python train.py --num_classes=12 --bidirectional=true --rnn_layers=4 --batch_size=64
Rows from block 4 of a small sound classifier, named by matrix and row number. Each number is 128 + 32 x the weight over its row's rms, rounded and kept within 0 to 255. All counts start at 0. Numbers have three digits each. After the name is the row's rms in percent of the matrix's.
After each channel's rows are labels from the 100 clips, of 14976, where the channel reaches its highest value: "strongest on" is what is common among them; "loudest band" is the band of the loudest frequency at the time of the peak. Only what is clearly more common there than usual is listed. The data: single notes of musical instruments (NSynth).
# conv: width-5 conv, stride 2 (model.blocks.4.conv.weight, 368x288x5, each kernel summed), inputs 0-95

conv.201 099:088138115162085120119073176122062134083142067103094126093147086132056142164093105143142112125174106111160113122170163119119127156122105189085091137125138110131180166140143097108112111119108109152128134117154132093176133140125109146089140116056102113165155110144150098127154138181073158129
strongest on: pitch class F#; octave 6; note: F#6; note: F#5
loudest band: 1000 to 2000 Hz; 500 to 1000 Hz

conv.345 109:105082179108096117098074157150093146118150094165151069099185160121126099137097123149091154143103120126108150178079196124108139143155139064112141126126090071092195148182116158037139105125131129165112148109083109126166158106124106140132195155141113093154133097161063188089086075066096164114
strongest on: pitch class F#; octave 6; note: F#6
loudest band: 1000 to 2000 Hz

conv.52 105:135116105114166147094126168110121137189094130154170099151117126134096089113125140091100128159093127072161069156079124127158133110129114115152121102100155106168122126138083076070120111173095120112127107095169123091172104130141107124076151159102130112173130119136172124127096141119106126148
strongest on: pitch class F; octave 6; guitar
loudest band: 1000 to 2000 Hz; 500 to 1000 Hz

conv.173 073:113107076107136177119147091138098130141123122131084092077155185098092165124067128170150112175116077121143135166129143103117119109175148115127136094130120125137127101090127204120157137104140174169105136161151047179125123104139154108106125109087130140083083150105064161109104187128095120127
strongest on: pitch class B; octave 7; note: B6
loudest band: 2000 to 4000 Hz

conv.21 077:091092135159095119105105125152121144163138122115074108138121099069192130113155106125071177077107195097072085208087096161117091104079105137096163070112118111142161138180099133101163159143120144131076126145150102141136152138107153126179111093132150133095181125068155148109114093105125172083
strongest on: pitch class D; octave 6; note: D6; note: D7
loudest band: 1000 to 2000 Hz; 2000 to 4000 Hz

conv.202 106:091127102092116147129110100194139161109101127087194108120131154163126183093143137158136158117166106176198119115087099121126134119140099108141126135134168100149185094128151159169137092157097132127136128082160137167053149089096179102077085075118123113047106158126165162140178181089082177160
strongest on: pitch class G#; pitch class G
loudest band: 250 to 500 Hz

conv.235 108:153077168119177087209097122106109105189189153199126058160178119179095098105160107101101135115130231127100130153077108137122115168118131099119160105108171103113101108109159125123158162206166132161149126058154128108170162172120121132142156129132176149122137115091130162138117130107133135084
strongest on: pitch class E; octave 6; note: E6; note: E5
loudest band: 1000 to 2000 Hz

conv.212 108:121068117056125198134112121163093132186227110121154103136122070122141110115141148140093093167086114109136124106124159093112128114094177101086202130127086075170103125102111128117108205077138100150112130159114188151117148162125184104109182126082139133140165106104080058157135175084100151087
strongest on: pitch class D; guitar; octave 7; note: D7
loudest band: 1000 to 2000 Hz; 2000 to 4000 Hz

conv.32 113:094149105145186103103217093138096098132161134124131147105131173136138129136108117162146180072135135137117117161137130063104220086127138121146131082100129130123103145132132073105098110104091082132171129089136119170101178159080122141068146109135100159123162104161104098110083161131115218133
strongest on: pitch class B; pitch class F
loudest band: 1000 to 2000 Hz

conv.257 109:086123158136154156072156156073144098139154171122179126095116176113146071107206119132134149117111154140105058092173125137114201144166086137116121134109128129102207186100102164094141194137102201152095135099146177104125152107072126153079087121119144122073130136119126106111094129137193170130
strongest on: pitch class D; mallet; pitch class C#
loudest band: 1000 to 2000 Hz

conv.361 107:060116130130156103089144147158114167136137162164107088166122156141135180113139154124117109138158155166135146127213126099149149124147106126138184134097057153096159132104105119186107111073150143122133124067168121087069133151154219139052084129099073089145151200152098103114166109147104149123
strongest on: pitch class E; octave 7; octave 6; note: E6
loudest band: 2000 to 4000 Hz; 1000 to 2000 Hz

conv.340 103:183112103155207160165155126112137177105159156160123085146115126149190093119146129124112116113116102111090085101146141131106075139076120093106096141095171152104156110084160132140073130121144140153163115144130133131071117105123133135141125118176128139151139193188136162129106164182118109060
strongest on: pitch class G#; pitch class D; instrument family: guitar
loudest band: 1000 to 2000 Hz; 2000 to 4000 Hz

conv.161 100:010126128167119153120100109190127128199165210142110092113129152133099144095168109089138163114100125158118105125092149131149094121087168110116118115129111113169105148096156176106174175143122160161137101212113085120121132120113147083122109106175111211114140142060163095103155213100102085141
strongest on: pitch class D; guitar; octave 7; octave 6
loudest band: 1000 to 2000 Hz; 2000 to 4000 Hz

conv.288 085:146116102156141166095136155184128196148134124215140186066163106098089103148131225129170066123150106153104108107148173119115108067164065099152179121117100119120123154098164192111092114130104145115178100148116145115144104159138110159154163150128175112117080131152127135128162122139133229123
strongest on: pitch class G; octave 6; note: G6; octave 7
loudest band: 2000 to 4000 Hz; 1000 to 2000 Hz

conv.327 110:106169125113107082166161175121130097122162163123136090110140121149170088084121187131121156109125131160090124236160126130092179215132120101104186120114111108158134137152120125116110098098107056140110134150160117170100159134177146159099127170174151095158140087086151143142109098127131090149
strongest on: pitch class A; guitar; note: A5
loudest band: 1000 to 2000 Hz

conv.208 109:184133126179097108154146121128132076077157122182202181081124163115096142093109077151100101110125111163187122129113100112121155134109121137138138076164113133142084146168155138105140196116151156142175136096179124102140111100199081159084141071120124102107158091100181139165103135051183173162
strongest on: pitch class G; pitch class A#; instrument family: guitar; octave 6
loudest band: 1000 to 2000 Hz

conv.143 071:119152165101151111104141161139076111198125146165078119112128187094168180147142116134167184065128094074179085162074104152111087148085142146165161089110105096097193105153149150104136170109191079157126089166131090164142099117113102140108070168122095119134097165173112156106047176155127126141
strongest on: pitch class B; octave 7; octave 6
loudest band: 2000 to 4000 Hz

conv.293 099:152144080131102168170118080079151173120180105105071166143134083155147096176099128150114090130150112145097122169131131118097158102131120204175148112169163191151148103122149055125127123085127156098167150159125122092154131147126170104170107139131162103110166123121096088140139135099086197168
strongest on: octave 7; pitch class G; pitch class C; instrument family: guitar
loudest band: 2000 to 4000 Hz; 1000 to 2000 Hz

conv.144 101:155181117141128115138165203111173168188149130102136142157140154068137094075155113093062162118115127163128149128165106132123105123173149179121135117127111110139097150158150074094122123170127185102075132087103117118172194115171110115114117097140087079159132129103156135127135148118141089113
strongest on: pitch class D; guitar; octave 6; octave 7
loudest band: 1000 to 2000 Hz; 2000 to 4000 Hz

conv.192 103:177108118119160105113141106149081139194117084180144118086116180121104132060154122128121166151098123080167171147130141136136146104074153106116154108105141168132093061132116093103154121168131141130142132129109175113148077119084077125124092104124122149194185110155120118118117033142047121200
strongest on: pitch class F; guitar; note: F6; note: F5
loudest band: 1000 to 2000 Hz

conv.184 052:135136135126117104144121154085101099196085101124125094169158110131133090073081072145141109158140109090185118126098118112126218111109132120140136155123163111118075158122078120106147093125158110103187137165130094093151170097178126147111138107040167112169111142129105135157085151107089104168
strongest on: pitch class C; octave 7; pitch class F
loudest band: 2000 to 4000 Hz

conv.180 101:175081135127114194102099214125154171090104158158088110119152107116082160186110113132144130142115148140121113164089144147121110112119091130166061120127098177137165137055138183122169127114166126161099124161129132111083169083079247141129134137179194182130111094140113050105068217141062068134
strongest on: pitch class F#; octave 6; note: F#6; note: F#7
loudest band: 2000 to 4000 Hz; 1000 to 2000 Hz

conv.164 108:147188079122130148138168161146087160114174166095086072091161096159052211170123094108088155126105102117183169083159158125107124140142125136089117177155189099095104148106113109101090161137153152145169133093129129148148097134065070136067095142142165180127161149193136127134152165110149154111
strongest on: pitch class F#; pitch class B; note: F#6
loudest band: 1000 to 2000 Hz; 2000 to 4000 Hz

conv.366 099:140156143068134147171150122136120125158134164123182064075154077153168136065171191130137146138142148202089105095069106149139093104157146146108162090164085128113154213135124115108120112167128153094101144153099124147105122155149074156116119152138127104110201096094127119148171138127143121159
strongest on: pitch class A; octave 6; note: A6; instrument family: guitar
loudest band: 1000 to 2000 Hz

conv.203 108:096076097101135162085146106167097126132136133082135160088069130104104158161090141180060169163110130116121141138150104095117084140158110172064095122183092144148170109147108190134094154099152081190073124111136127137157148116088128071124121186121092115107084101085144135108121151175124084179
strongest on: pitch class F#; octave 6; note: F#6; note: F#7
loudest band: 1000 to 2000 Hz; 2000 to 4000 Hz

conv.303 103:146166143113130129169095048180130126165119108170138122132081123067067149072117117163150193143152161089118089157187128132150136122118115094073079141123092142133170148190142100206155162150164181072098143151138148128137074108139111152110147121140064119192065148117182143116145099155139079115
strongest on: pitch class C#; octave 7; note: C#6; note: C#7
loudest band: 2000 to 4000 Hz; 1000 to 2000 Hz

conv.258 102:097139127100142140130115151162091128180134144120129121128078208123119162114117157102129167119096110152147138099141120137133114131178181107199202168137135154113151140114112126113148199164139116129105154106120090109115173152164099120111134139095129092097098097171159053133086099123114129102
strongest on: pitch class D; guitar; octave 7; note: D7
loudest band: 1000 to 2000 Hz; 2000 to 4000 Hz

conv.309 105:161116128104142097143122100199110088092148156093153113093126081104135124161129162194133096108149146184125175129158113245130109088127100098115147168141147088111144157152152133152083095181139108078105151120130092169141144093119101079065114156107131117112091131129212136162114156132146132107
strongest on: pitch class B; octave 7
loudest band: 2000 to 4000 Hz

conv.124 101:173145159195092132121118125140105099081151112140138128087112112155133196128116099142158132182146132112127128189138202145062136140125190119102098157129094118062115126131134086080093147093134150114139147193076165094169108158198134111161113089177157154087140188089159130104138104113127126148
strongest on: pitch class A#; octave 6; note: A#6; octave 7
loudest band: 2000 to 4000 Hz

conv.16 109:135122083148146222138113177123098142122148156088127105069121127130101125153117099127089122133156111121173115130101142157118112057197193065122131160139173067124120146092131064113128108116093189115110108186104124191109124104095084129139129162153164191114143108064147122120183171052121126092
strongest on: pitch class F#; octave 6; note: F#6; note: F#5
loudest band: 1000 to 2000 Hz; 2000 to 4000 Hz

conv.225 096:160124131182144146131168188103160110090124083124131085154186109098208106086091104129130030118165130141120141133165129118114134194097128171189119172124138108140091049090104127130100104080116134091144158131128169132147160160127027154118111093175135052111124122169083110191142127094148057160
strongest on: pitch class F; octave 4; note: F4
loudest band: 250 to 500 Hz

conv.43 072:103109151120151223116136161107135195079150126162140130064051115140147135073114095095144145102124148077116167130180158094122105101131119098096177185139166076142117150099119108114104098136097126187109125164177086086158119145143117126162114069116150136106153117134123132085060115122112152186
strongest on: pitch class F#; octave 6; note: F#6; note: F#7
loudest band: 1000 to 2000 Hz; 2000 to 4000 Hz

conv.272 094:170130176122176130231092107132195156124102098099111076137097109129085160104131118090108176160097153200164146127099112143116149097145110191091116121093171098097150089109098189144151073186122099161093127085163173175180191165125126147147143103169174082163173147157122077158148114142089117168
strongest on: pitch class G#; octave 7; pitch class C
loudest band: 2000 to 4000 Hz; 1000 to 2000 Hz

conv.228 108:164128130109087135130119154124140131092106200108124072127156166141127133116078064069079148129142103214094169110101120120183145168210092090152145146095131095100107180169107181106129129110177142114087117107131197149159095113119164130117166106135118113058112140139086110113136172128129105113
strongest on: pitch class D; octave 7
loudest band: 1000 to 2000 Hz

conv.242 090:122142139183157070186063081110162143160138107116149153082218112108130151128159126082127190110092164154131085156105097127092128122130178147095103120116176143137200129164074113211116068125090093182139115142168147159087132136110096130118165089217125112142114103144120113110125094134120099144
strongest on: pitch class C; octave 7; note: C7; instrument family: guitar
loudest band: 2000 to 4000 Hz

conv.130 100:099166092154163177143158022139094180088091141150126079071059140064141124162077155105116123167141121121096162159147135105104052140095097129099142122162153120131175122080123083076106149113138136128149091107064137124138114112184131072136087112140084098084130140070078114091133172158111173138
strongest on: pitch class D#; pitch class G; octave 7
loudest band: 1000 to 2000 Hz; 2000 to 4000 Hz

conv.15 102:146103144100117186073075104088157119128085171090150128122095163106136116100140151124086132087112114102140163095170149121148144125121126106105118077112139090180159142119088110121129108126153144172075108091129145149162198096170100086075137173075148121131111087090145197147134078112143136117
strongest on: pitch class E; octave 3; note: E3; note: E5
loudest band: 500 to 1000 Hz

conv.196 108:142143110107168109130143122157130113135117129154162082127107084145138105092162106113117065101118202118108185067171160090038161211152207139104126222125136120136168119127107165123082126085153141110085158144145095196119098149111137099153094080170141154135110119157115129106090128102155092119
strongest on: pitch class F; octave 7; note: F6; note: F5
loudest band: 1000 to 2000 Hz

conv.61 102:138194185144144137149121097056132102081166100078122106112123111117093142149084108188096066152156138018166113123177171132097189113069131147087050099153138172112149167085081066114138131120162151125085136127130136162077097130105113125105221089139133173087147104031112074071128135113197121109
strongest on: pitch class B
loudest band: 1000 to 2000 Hz

conv.149 107:126195174105133144169171200115111096088160167105108138162097141057129148082176146084123116093126120134145124175116131091132132146077126128131131184097088132174114155116089093103138177114119115164121127090116102138146124123181073119144158102082130192153099184128141116120134174027153157176
strongest on: pitch class A#; octave 6; note: A#6; octave 7
loudest band: 1000 to 2000 Hz; 2000 to 4000 Hz

conv.97 098:102084117122119164144134191100162139106155235143093107141153084114229139114104120149128126125122193122099049127124136106088121138102113133081142080136133115107141102154150103120175060131139153189132132071127095121092141122099110125167134070153141152129158147161131115061124121095108127097
strongest on: octave 6; pitch class C#; pitch class F
loudest band: 1000 to 2000 Hz

conv.104 090:094178114120092150108054204178151121085106141132105119151162106094135151137127129130113123163132146127115102141059139161041154130082115131127168150160116114157075123154135176149095178122154104097105143216159130124072117169144097149170122137135132117140134176160070101135107128099144139135
strongest on: octave 7; pitch class C
loudest band: 2000 to 4000 Hz

conv.248 102:173083100077160098086111094204148185081135066162152145155089120103141142109119101122159255153066094103152104118134189072070083107098060097120074144146065105104158113113146105149135145145077139104173150143079082113098106141113105178084144156174079124106136105133139118144079117119129105163
strongest on: pitch class F#; octave 7
loudest band: 1000 to 2000 Hz; 2000 to 4000 Hz

conv.14 106:068131105117091095131132123068190116108146125121099075165099105123096124154154171123101117111130157082118139203215162142090171057130081100106113116126085094083161183085118092142117148119120082110182104173140133147175104107134128120111131111060131092133114102106081103153131053054147066086
strongest on: mallet; pitch class F; pitch class: D#; note: F4
loudest band: 250 to 500 Hz

conv.25 108:110123110165129108102075127118106161140093071134159099166128111079152128139081146186152209121112119118182116157118120185127154158099145204112114072123158189111163114087110126143142172035124112120091121087100160164045131132110145088130098115132151148101136109059144125092143044155123135107
strongest on: pitch class A#; pitch class G; octave 7; octave 6
loudest band: 2000 to 4000 Hz

conv.49 114:101143062122111075135108116116088050090111086141113182085157119065135147120152158116142047038097132128146156139125082119127161186103148144083149092129176136077156153086115105153140100116113101120123109108061105102186103143093162145126101104148166133150135164124156184138182109161114105134
strongest on: pitch class B; octave 7; guitar; note: B7
loudest band: 4000 to 8000 Hz

conv.307 109:139110129130144180119101150086106163174161117114130145149097111182068124105170153091118117089136108150110115094146097110138142151092133104139145112127149106105138174125042093098135169118094150136094145108153150115079145123101156136115095157145121194120126123116110077149150155088089162138
strongest on: pitch class G; octave 7; octave 6; note: G7
loudest band: 2000 to 4000 Hz; 1000 to 2000 Hz

conv.336 100:117140148126088077114139109128157104087168108145108099105151052141174155199094129156084061125152102073125097098145140178070126068090120076079111156138115119100159158095196181134119160167142138109141126100088148168172154120097107091170082124117140112148097071167096133118097172120103216115
strongest on: pitch class D; instrument family: guitar; note: D3; octave 7
loudest band: 2000 to 4000 Hz

conv.199 085:155059166103134106171098106090146134096138123154136092070137054082114031158055107135089127205050127098142150056159147106105090085120183082097113157104196123114135141124149113058126118157101130078072125123108120126079102132135083151134170166158079127142143150150129135130126091171143103140
strongest on: pitch class D#; pitch class G#
loudest band: 2000 to 4000 Hz; 1000 to 2000 Hz

conv.109 106:134158127156100143138190089104140155125126116113115164145123147100138119136069132069107123147110147121164159156139158165107124123005162159095112124107158105115140101196096171120114131126095115139113123136128113130183123161172139103141131127122123123080107109079118071107055081104161146182
strongest on: pitch class C; instrument family: guitar; octave 7; note: C7
loudest band: 2000 to 4000 Hz

conv.110 105:123154155060179124138162146178065155146147132128105186072104090104113099126178070154127144097143131152075157174139133131096129117132080191121107114113155118153068147114164171101173068135134150138110093135162108139155189131185137127135144095100093124102139133093102119114122124151135158115
strongest on: pitch class C; octave 7; note: C7; pitch class B
loudest band: 2000 to 4000 Hz

conv.260 034:129147137130122101105126117133103104133099090142137143128169156091076093180154126085078092146081138093170114101135099135131120078171158177065063073118136089130097055109094200110123124145142153074149154139094048167101133121178101138141149145108104094111098086119055157148076153098114163151
strongest on: pitch class C; octave 7; instrument family: guitar; note: C7
loudest band: 2000 to 4000 Hz

conv.360 088:108136165126129129195099124106109167115174164122204142158205099146121106082152110135154124126086096128115119110158138052103090109168118167174144195107155091141127110100182069114114123117155100118102143108169133157110066130117159146134219177149080158118070136138070092173078149139078101095
strongest on: pitch class A; guitar; note: A4; note: A5
loudest band: 1000 to 2000 Hz

conv.6 099:121148087133105061094162116078145056186130099153144097136103194109156195093154148086118151095136137143131139115142116084102142174119126144133125122116089169146171161142152123134130134099100128107129103117127170062148147110085079181047061151127184082134121123155147091154069080114070147150
strongest on: pitch class F; pitch class C#; octave 6
loudest band: 1000 to 2000 Hz

conv.276 103:134099155078118132143144152126172158136099139134119070148100124105178143136075094158085137119083100127113117144090142138179118225105177210070070119100144178141038144148116113114177086146111099153163125163130094148094095164150163082115097092134123098184179140108103129150141179079093086195
strongest on: pitch class F; pitch class C; octave 7; instrument family: guitar
loudest band: 2000 to 4000 Hz

conv.341 104:231158141101194132126110075139154090061140122128085150112093116139123163166101106134132214086137149134104133137119084140122132136162130138123087140137158141167140168094176081109139154122201144146117117152112124110177154108092151082149199113157170158190130075119153166127093105052168112174
strongest on: pitch class B; octave 7; octave 6
loudest band: 1000 to 2000 Hz; 2000 to 4000 Hz

conv.322 107:097149147125086120135085141103093152111175152211108154117121152116141137104109116135111141096090134108124147228081159165136140204086118192123086119135161172079164176125156110090091147119163107135130129033132146138166121132117151128077156097113168144113130180173130179097156155076118128145
strongest on: pitch class D#; instrument family: guitar; note: D#5; note: D#6
loudest band: 1000 to 2000 Hz

conv.5 100:078157117073101124091118144135127142116081088191127108154102144137105147114098154050143095160169091168096172152071128089122129153078071140134064162151189137156140156108090136105165117069092102119124135095133157171138113121138188092110172090118143165096102119179067088090150070124164152193
strongest on: pitch class D#; octave 6; note: D#6; note: D#5
loudest band: 1000 to 2000 Hz; 2000 to 4000 Hz

conv.18 116:094109155119137109133131163118125115152113068106107124044151125139059125057058094104124109134133105113094075151127151077119156124099087180113110130190139094046130129144118154123143062141118121126159117152132153161122114126109058111074145078154117122165111097057102084125182066096116075101
strongest on: pitch class D#; pitch class F
loudest band: 250 to 500 Hz

conv.304 097:182191132152146183143117167175095207081119154165125099156129068212105144121146175175109167125139112178110126118102126144114157120147091129106156134132114134137094133063136140074123131068097109129113126080139188116161123128191077120159139157120162167123159062136110080154146108102183149179
strongest on: octave 7; pitch class C#; pitch class G
loudest band: 2000 to 4000 Hz; 1000 to 2000 Hz

conv.73 078:165077119159114172184177113148180142104190162164189167117146077108116098134059129118085125125116109188078118115137121130162117141196121129097132165111141101179095175090098083046167114103107127176157135125101082117170167132123138095147179101107150066085115046152125139153143102062151097122
strongest on: pitch class A; guitar; octave 6; note: A6
loudest band: 1000 to 2000 Hz

conv.195 101:179016091141129164115153119130157117121116106165163057155104121150201119140147107104132222112198204130148123134154128113204070144092110108070110129110170148103121133104179120132148094155133129101141118147109111144173156156113097130071141180162124109099131083161132154119109054141097131150
strongest on: pitch class E; octave 6; note: E6; note: E5
loudest band: 500 to 1000 Hz; 1000 to 2000 Hz

conv.209 103:143119095070119116158119115163131161217162117102138105126149190118121072151079129095118071096129103181108176101227118133107138118141113216165084161183152099130053156104138153081164139104049151056105113126140078140130083137082148089082085127147083158151140108096139117096150186138089142131
strongest on: pitch class D; instrument family: guitar; octave 7; note: D7
loudest band: 2000 to 4000 Hz

conv.179 101:144117135157090175140167103118120168131181122125117158054145081077070094160127137156133138178131068176111154085141102190144125150174049131129120166139119118138177087117170125137093195129049126127160120161116068152154096173043123142091104103182121063100126142103126169133143132184147183136
strongest on: pitch class G; octave 6; note: G6; octave 7
loudest band: 1000 to 2000 Hz; 2000 to 4000 Hz

conv.99 104:131146162088111033116114132151067094189159053100084112123117151115129114169101109112101083113136142102078147120131113095068147178090160066094098111108118127167142085113124133114089166139086171128135130144133117150148166105066162141168142139074107177174157119165092140146101131092147181121
strongest on: pitch class F; pitch class E; mallet
loudest band: 500 to 1000 Hz

conv.58 098:081085108114152113105149110150111179113145239136128142093076133140132072116160135077107159191108141115133109095133177095106126123110129097095100129080095125149086135123074128101077138146164056123085107056148079115158167091108141132169083139146163182172138148100131088103198130147108086150
strongest on: pitch class A; guitar; octave 6; note: A6
loudest band: 1000 to 2000 Hz

conv.280 065:103124127201085096138174115121083135147093129094111078105141102105091131173115162100110107138169102105132119132121153102245174131150075142094218127120136076255132154123166093116145142124131074153192128113127111066154134158176113153156122105151155145119103056083188115108172157157127163160
strongest on: pitch class G; octave 6; note: G6; octave 7
loudest band: 2000 to 4000 Hz; 1000 to 2000 Hz

conv.4 116:015130159104173099163146130099116049103194131153159149128098154145120110157216133061111095074129156138143124021160067119116144160104085133144109082084182093143157164103073131130128152135129174130118116114158142126210175111091148108082104142129147091135121134097143126134159104087147100079
strongest on: pitch class E; octave 6; note: E6
loudest band: 1000 to 2000 Hz

conv.80 099:098100218166103124127088134130125147114075116136091130147096112142129077152117103161061201109120082198111140104144177118159138082194185117116104115105135133167054118114098172084150078141123131111115128129115136120092111131107161130101177109160139090120153117115140109137125123099152120083
strongest on: pitch class C#; note: C#4; note: C#3
loudest band: 250 to 500 Hz

conv.13 103:094166087085067095064135151100199135125098099225115107110081154099143165135146128114191095084124153121139126110147081078096093113107106092153137119121070087115120173156140163115087144153118138185129152130128192082123066097121129112101102135167102152197148168211137113131119175111037141151
strongest on: pitch class C#; pitch class D; octave 5
loudest band: 500 to 1000 Hz; 1000 to 2000 Hz

conv.283 108:072093137092147138149121088146125187202174108137140131164141123126098172129103103081131138143115139118101120098149099084113126143161095157145145114132168193148118137175147109118075146075115153166173127151071127115168153146163149100110173159137117126120161111097165140089170104148091131078
strongest on: pitch class G; octave 6; note: G6; octave 7
loudest band: 2000 to 4000 Hz; 1000 to 2000 Hz

conv.38 111:149082132145088192149143181161141104109084112090142089050105095112106096101186124157143127085132151186162145119086088134079163086098139123126154148137122110103174092163121127161137117138117241150156102063110142139125087160133173155106123136076130103132166111131090136115115118094169114150
strongest on: pitch class F#; octave 7; note: F#6; note: F#5
loudest band: 1000 to 2000 Hz; 2000 to 4000 Hz

conv.94 116:121147134106070146066116091205170164069096122142166206143129088173110113114091185155088108115129095126194110159119102096108160140101132117117163130113139137163080118122202117137129153035126141160133123101138131159051126135167097141049120102135178169078151117119163151158191151129085109101
strongest on: pitch class G; octave 6; note: G6; octave 7
loudest band: 2000 to 4000 Hz