config = dict(
    gain_aug_db=6,
    noise_aug=0.002,
    hidden_act='relu',
    depths=[1, 1, 2, 1],
    kernel_size=5,
    rnn_residual=True,
    rnn_layers=4,
    head_dropout=0.1,
    optimizer='muon',
    muon_scale='original',
    batch_size=64,
)
Rows from block 3 of a small sound classifier, named by matrix and row number. Each number is 128 + 32 x the weight over its row's rms, rounded and kept within 0 to 255. All counts start at 0. Numbers have three digits each.
Before each channel's rows are labels from the 100 clips, of 14976, where the channel reaches its highest value: "top examples" is what is common among them. Only what is clearly more common there than usual is listed. The data: single notes of musical instruments (NSynth).
# conv: width-5 conv (model.blocks.3.conv.weight, 288x288x5, each kernel summed), inputs 174-231

top examples: octave 1; keyboard
conv.64:181160181098111131121127138136087082160192131032086168082108104146094092101104093120062076144123146200122206132127112151132094116156120121090150086232113128123134090112190138

top examples: pitch class B; octave 7; note: B7
conv.54:088127125130074171138212126153164132160113114178100075125106136121069124189200147103113162131164130116150138101126129187149086107158100099085110212110103137154132119175099064

top examples: pitch class F#; octave 6; octave 7; note: F#6
conv.150:119172091117110125100103107112112123116183172117197093092115140140161060182155177109116183184149123107134123169201100163120177183125121140161168165078118143136089147063111176

top examples: pitch class B; pitch class A#; octave 7
conv.27:122113183171172149115140138164144138133189149110159127166116127068112145099128097124116085054246233160157130122101147200125154060162109160090097169090171119141113158120196160

top examples: pitch class C; pitch class C#; octave 7
conv.233:142197156164085141050101131105047123124096155122203157128118118075137170127110176117130135178111074107128136104114188130035080133111153118061116119138134136135088139131186117

top examples: pitch class D; pitch class G; octave 7; note: D7
conv.114:133190099154133147130132099191128124090128126155080104060142092130092175090153126147096135148168145165148155118119105100078113145125064115111086080117120128159150162093171131

top examples: pitch class C; pitch class B; octave 7
conv.70:124042130035094096072090167074129128167150086094158165150114142134138121124100154159125097136137083159106166188124094096138168125142130165144103098167146110077134140130137129

top examples: pitch class E; octave 7; note: E5
conv.52:116174114086143150098109141146104104149080218100168155157115095213122118099178123151080103162062169072095167112108086078133121116124160116157075150111141161148123069177184139

top examples: octave 1
conv.34:104139138123149135156110142188132128162239174163167155126144161168139143130106154114138095163217086191141111132132155126119133084121163124229162182162113077121160093125096096

top examples: octave 1; bass; octave 2
conv.258:138171090117163152146144113138090162133133089101148151125106204146132135119191078118089113115141089178145128085151139070176094113158148175113090147139095147131138139103129048

top examples: pitch class C; instrument family: guitar; octave 7; note: C7
conv.198:133054150110077129080145115149053096104085121059183121093142173117136133145102101157146207187125117047158145118217101142116138118116131064124190143125171128181160177159111126

top examples: pitch class B; pitch class A#; octave 7
conv.23:110185131134104106107110142167167120103054115189092112144120132194169165171093079172154173143160119140149120142114114162121142079098138093133097141137103178117131112099178160

top examples: pitch class B; bass
conv.153:135125161081098073107171120111078111110151139111171109137102137066076168114074140192125086156116075157157058108159118147164194103134141122083133117071148149162124201105175114

top examples: pitch class E; octave 6; instrument family: guitar; note: E6
conv.79:136163111148145170128164143079150163144147113079119094091165145190109125120173112167115095156155126084153128157124139176111149143166165130176115092123167147096073143143122147

top examples: pitch class F#; pitch class F; octave 6
conv.38:111141127174128126139173125149160105157141177101090125095161058077129109101130132096164161098116130137148143139114135024112132092197153126126092084170116121108089068148115148

top examples: pitch class D; note: D4
conv.174:138141149184083074144100150170149140102160159155138113132107154144153155163092100104144102136102159122084098155079125121080129118111130137229153141142133100158150140138150135

top examples: pitch class F#; octave 6; note: F#6
conv.224:157138081146150049119104099104127104162210126088154089143131118070133080148157123040147086137147203125116163127151100100094080182105121108192121109155106148084108137121188125

top examples: pitch class B; pitch class F#; octave 7
conv.154:153108142082099179124145112141181135144109130105073118147110122176154118151116129171127104091107140147167042082136181213114137115124128141124145159132092083112100151137133115

top examples: pitch class F#
conv.287:130166130163162129097197123129169145215116095131131153138157171091117153136100150084168073160116088157131104119153125117153163113157166122217138138117156169130072086122112105

top examples: pitch class B; octave 7
conv.102:109146205142074077135148124121115121120148127123073167167109054090131164139180173168172128137083173066127162118106126124143196119130072099107169094152133162137120155132138075

top examples: octave 1; octave 2
conv.171:146126149141126182108088161083158173104106120124140138169116133117085121132135107109128164172141158088125126134136158085156101135184157146091172074084148079139093130095060104

top examples: pitch class C; octave 7; note: C7; instrument family: guitar
conv.147:146129113090174120180145124087155150110131106064146124118150078182112101145149099148142116087070132148156178124123177105120069142167130088174155121148105146134165101164121118

top examples: octave 1; guitar
conv.162:153198097168187179100158124093177166090136105093115156115131120071161073118170098191143158083066138118112116104097156094108100115136087119082150175121103143091163128137130145

top examples: pitch class C; pitch class C#; octave 7
conv.278:099107126178103161125094120097184074131134045132138133115137115153100103137090107112147138104122154115130182140063195117134081119123121088153158127150158070187135176145103172

top examples: pitch class F#; octave 7
conv.136:188129080220180072111102073190104165129159015103071085119137165169077133129141127127093068145129087113110118138176145110121137177106067147177132116109111158075086126132138140

top examples: octave 1; octave 2
conv.170:161163078140179180183139149134163190167095117163151172143180153057155125111074153139117158120142078124123103143149084148089177137127111146200117117130108117080084078152104111

top examples: pitch class E; octave 5; note: E5
conv.40:108113099106122130086125086123090097096180088126148098123124105101048115136104128129119133169117136178142061109121109095164175180100119190142117124064152144170080178134109158

top examples: pitch class F#; note: F#6; octave 7; note: F#7
conv.231:197109137074120109167112102141084116110182183089168157108120095079113075167134198140082093148152124112152135164151072112164109150131111159180110092054099099087088072124096213

top examples: pitch class B; octave 7
conv.199:176111106178129114067118141129113107087219142167062129151111166145109140161162196118102108115118210174137096129124139149154115147161139154103137075108082168116116133125130103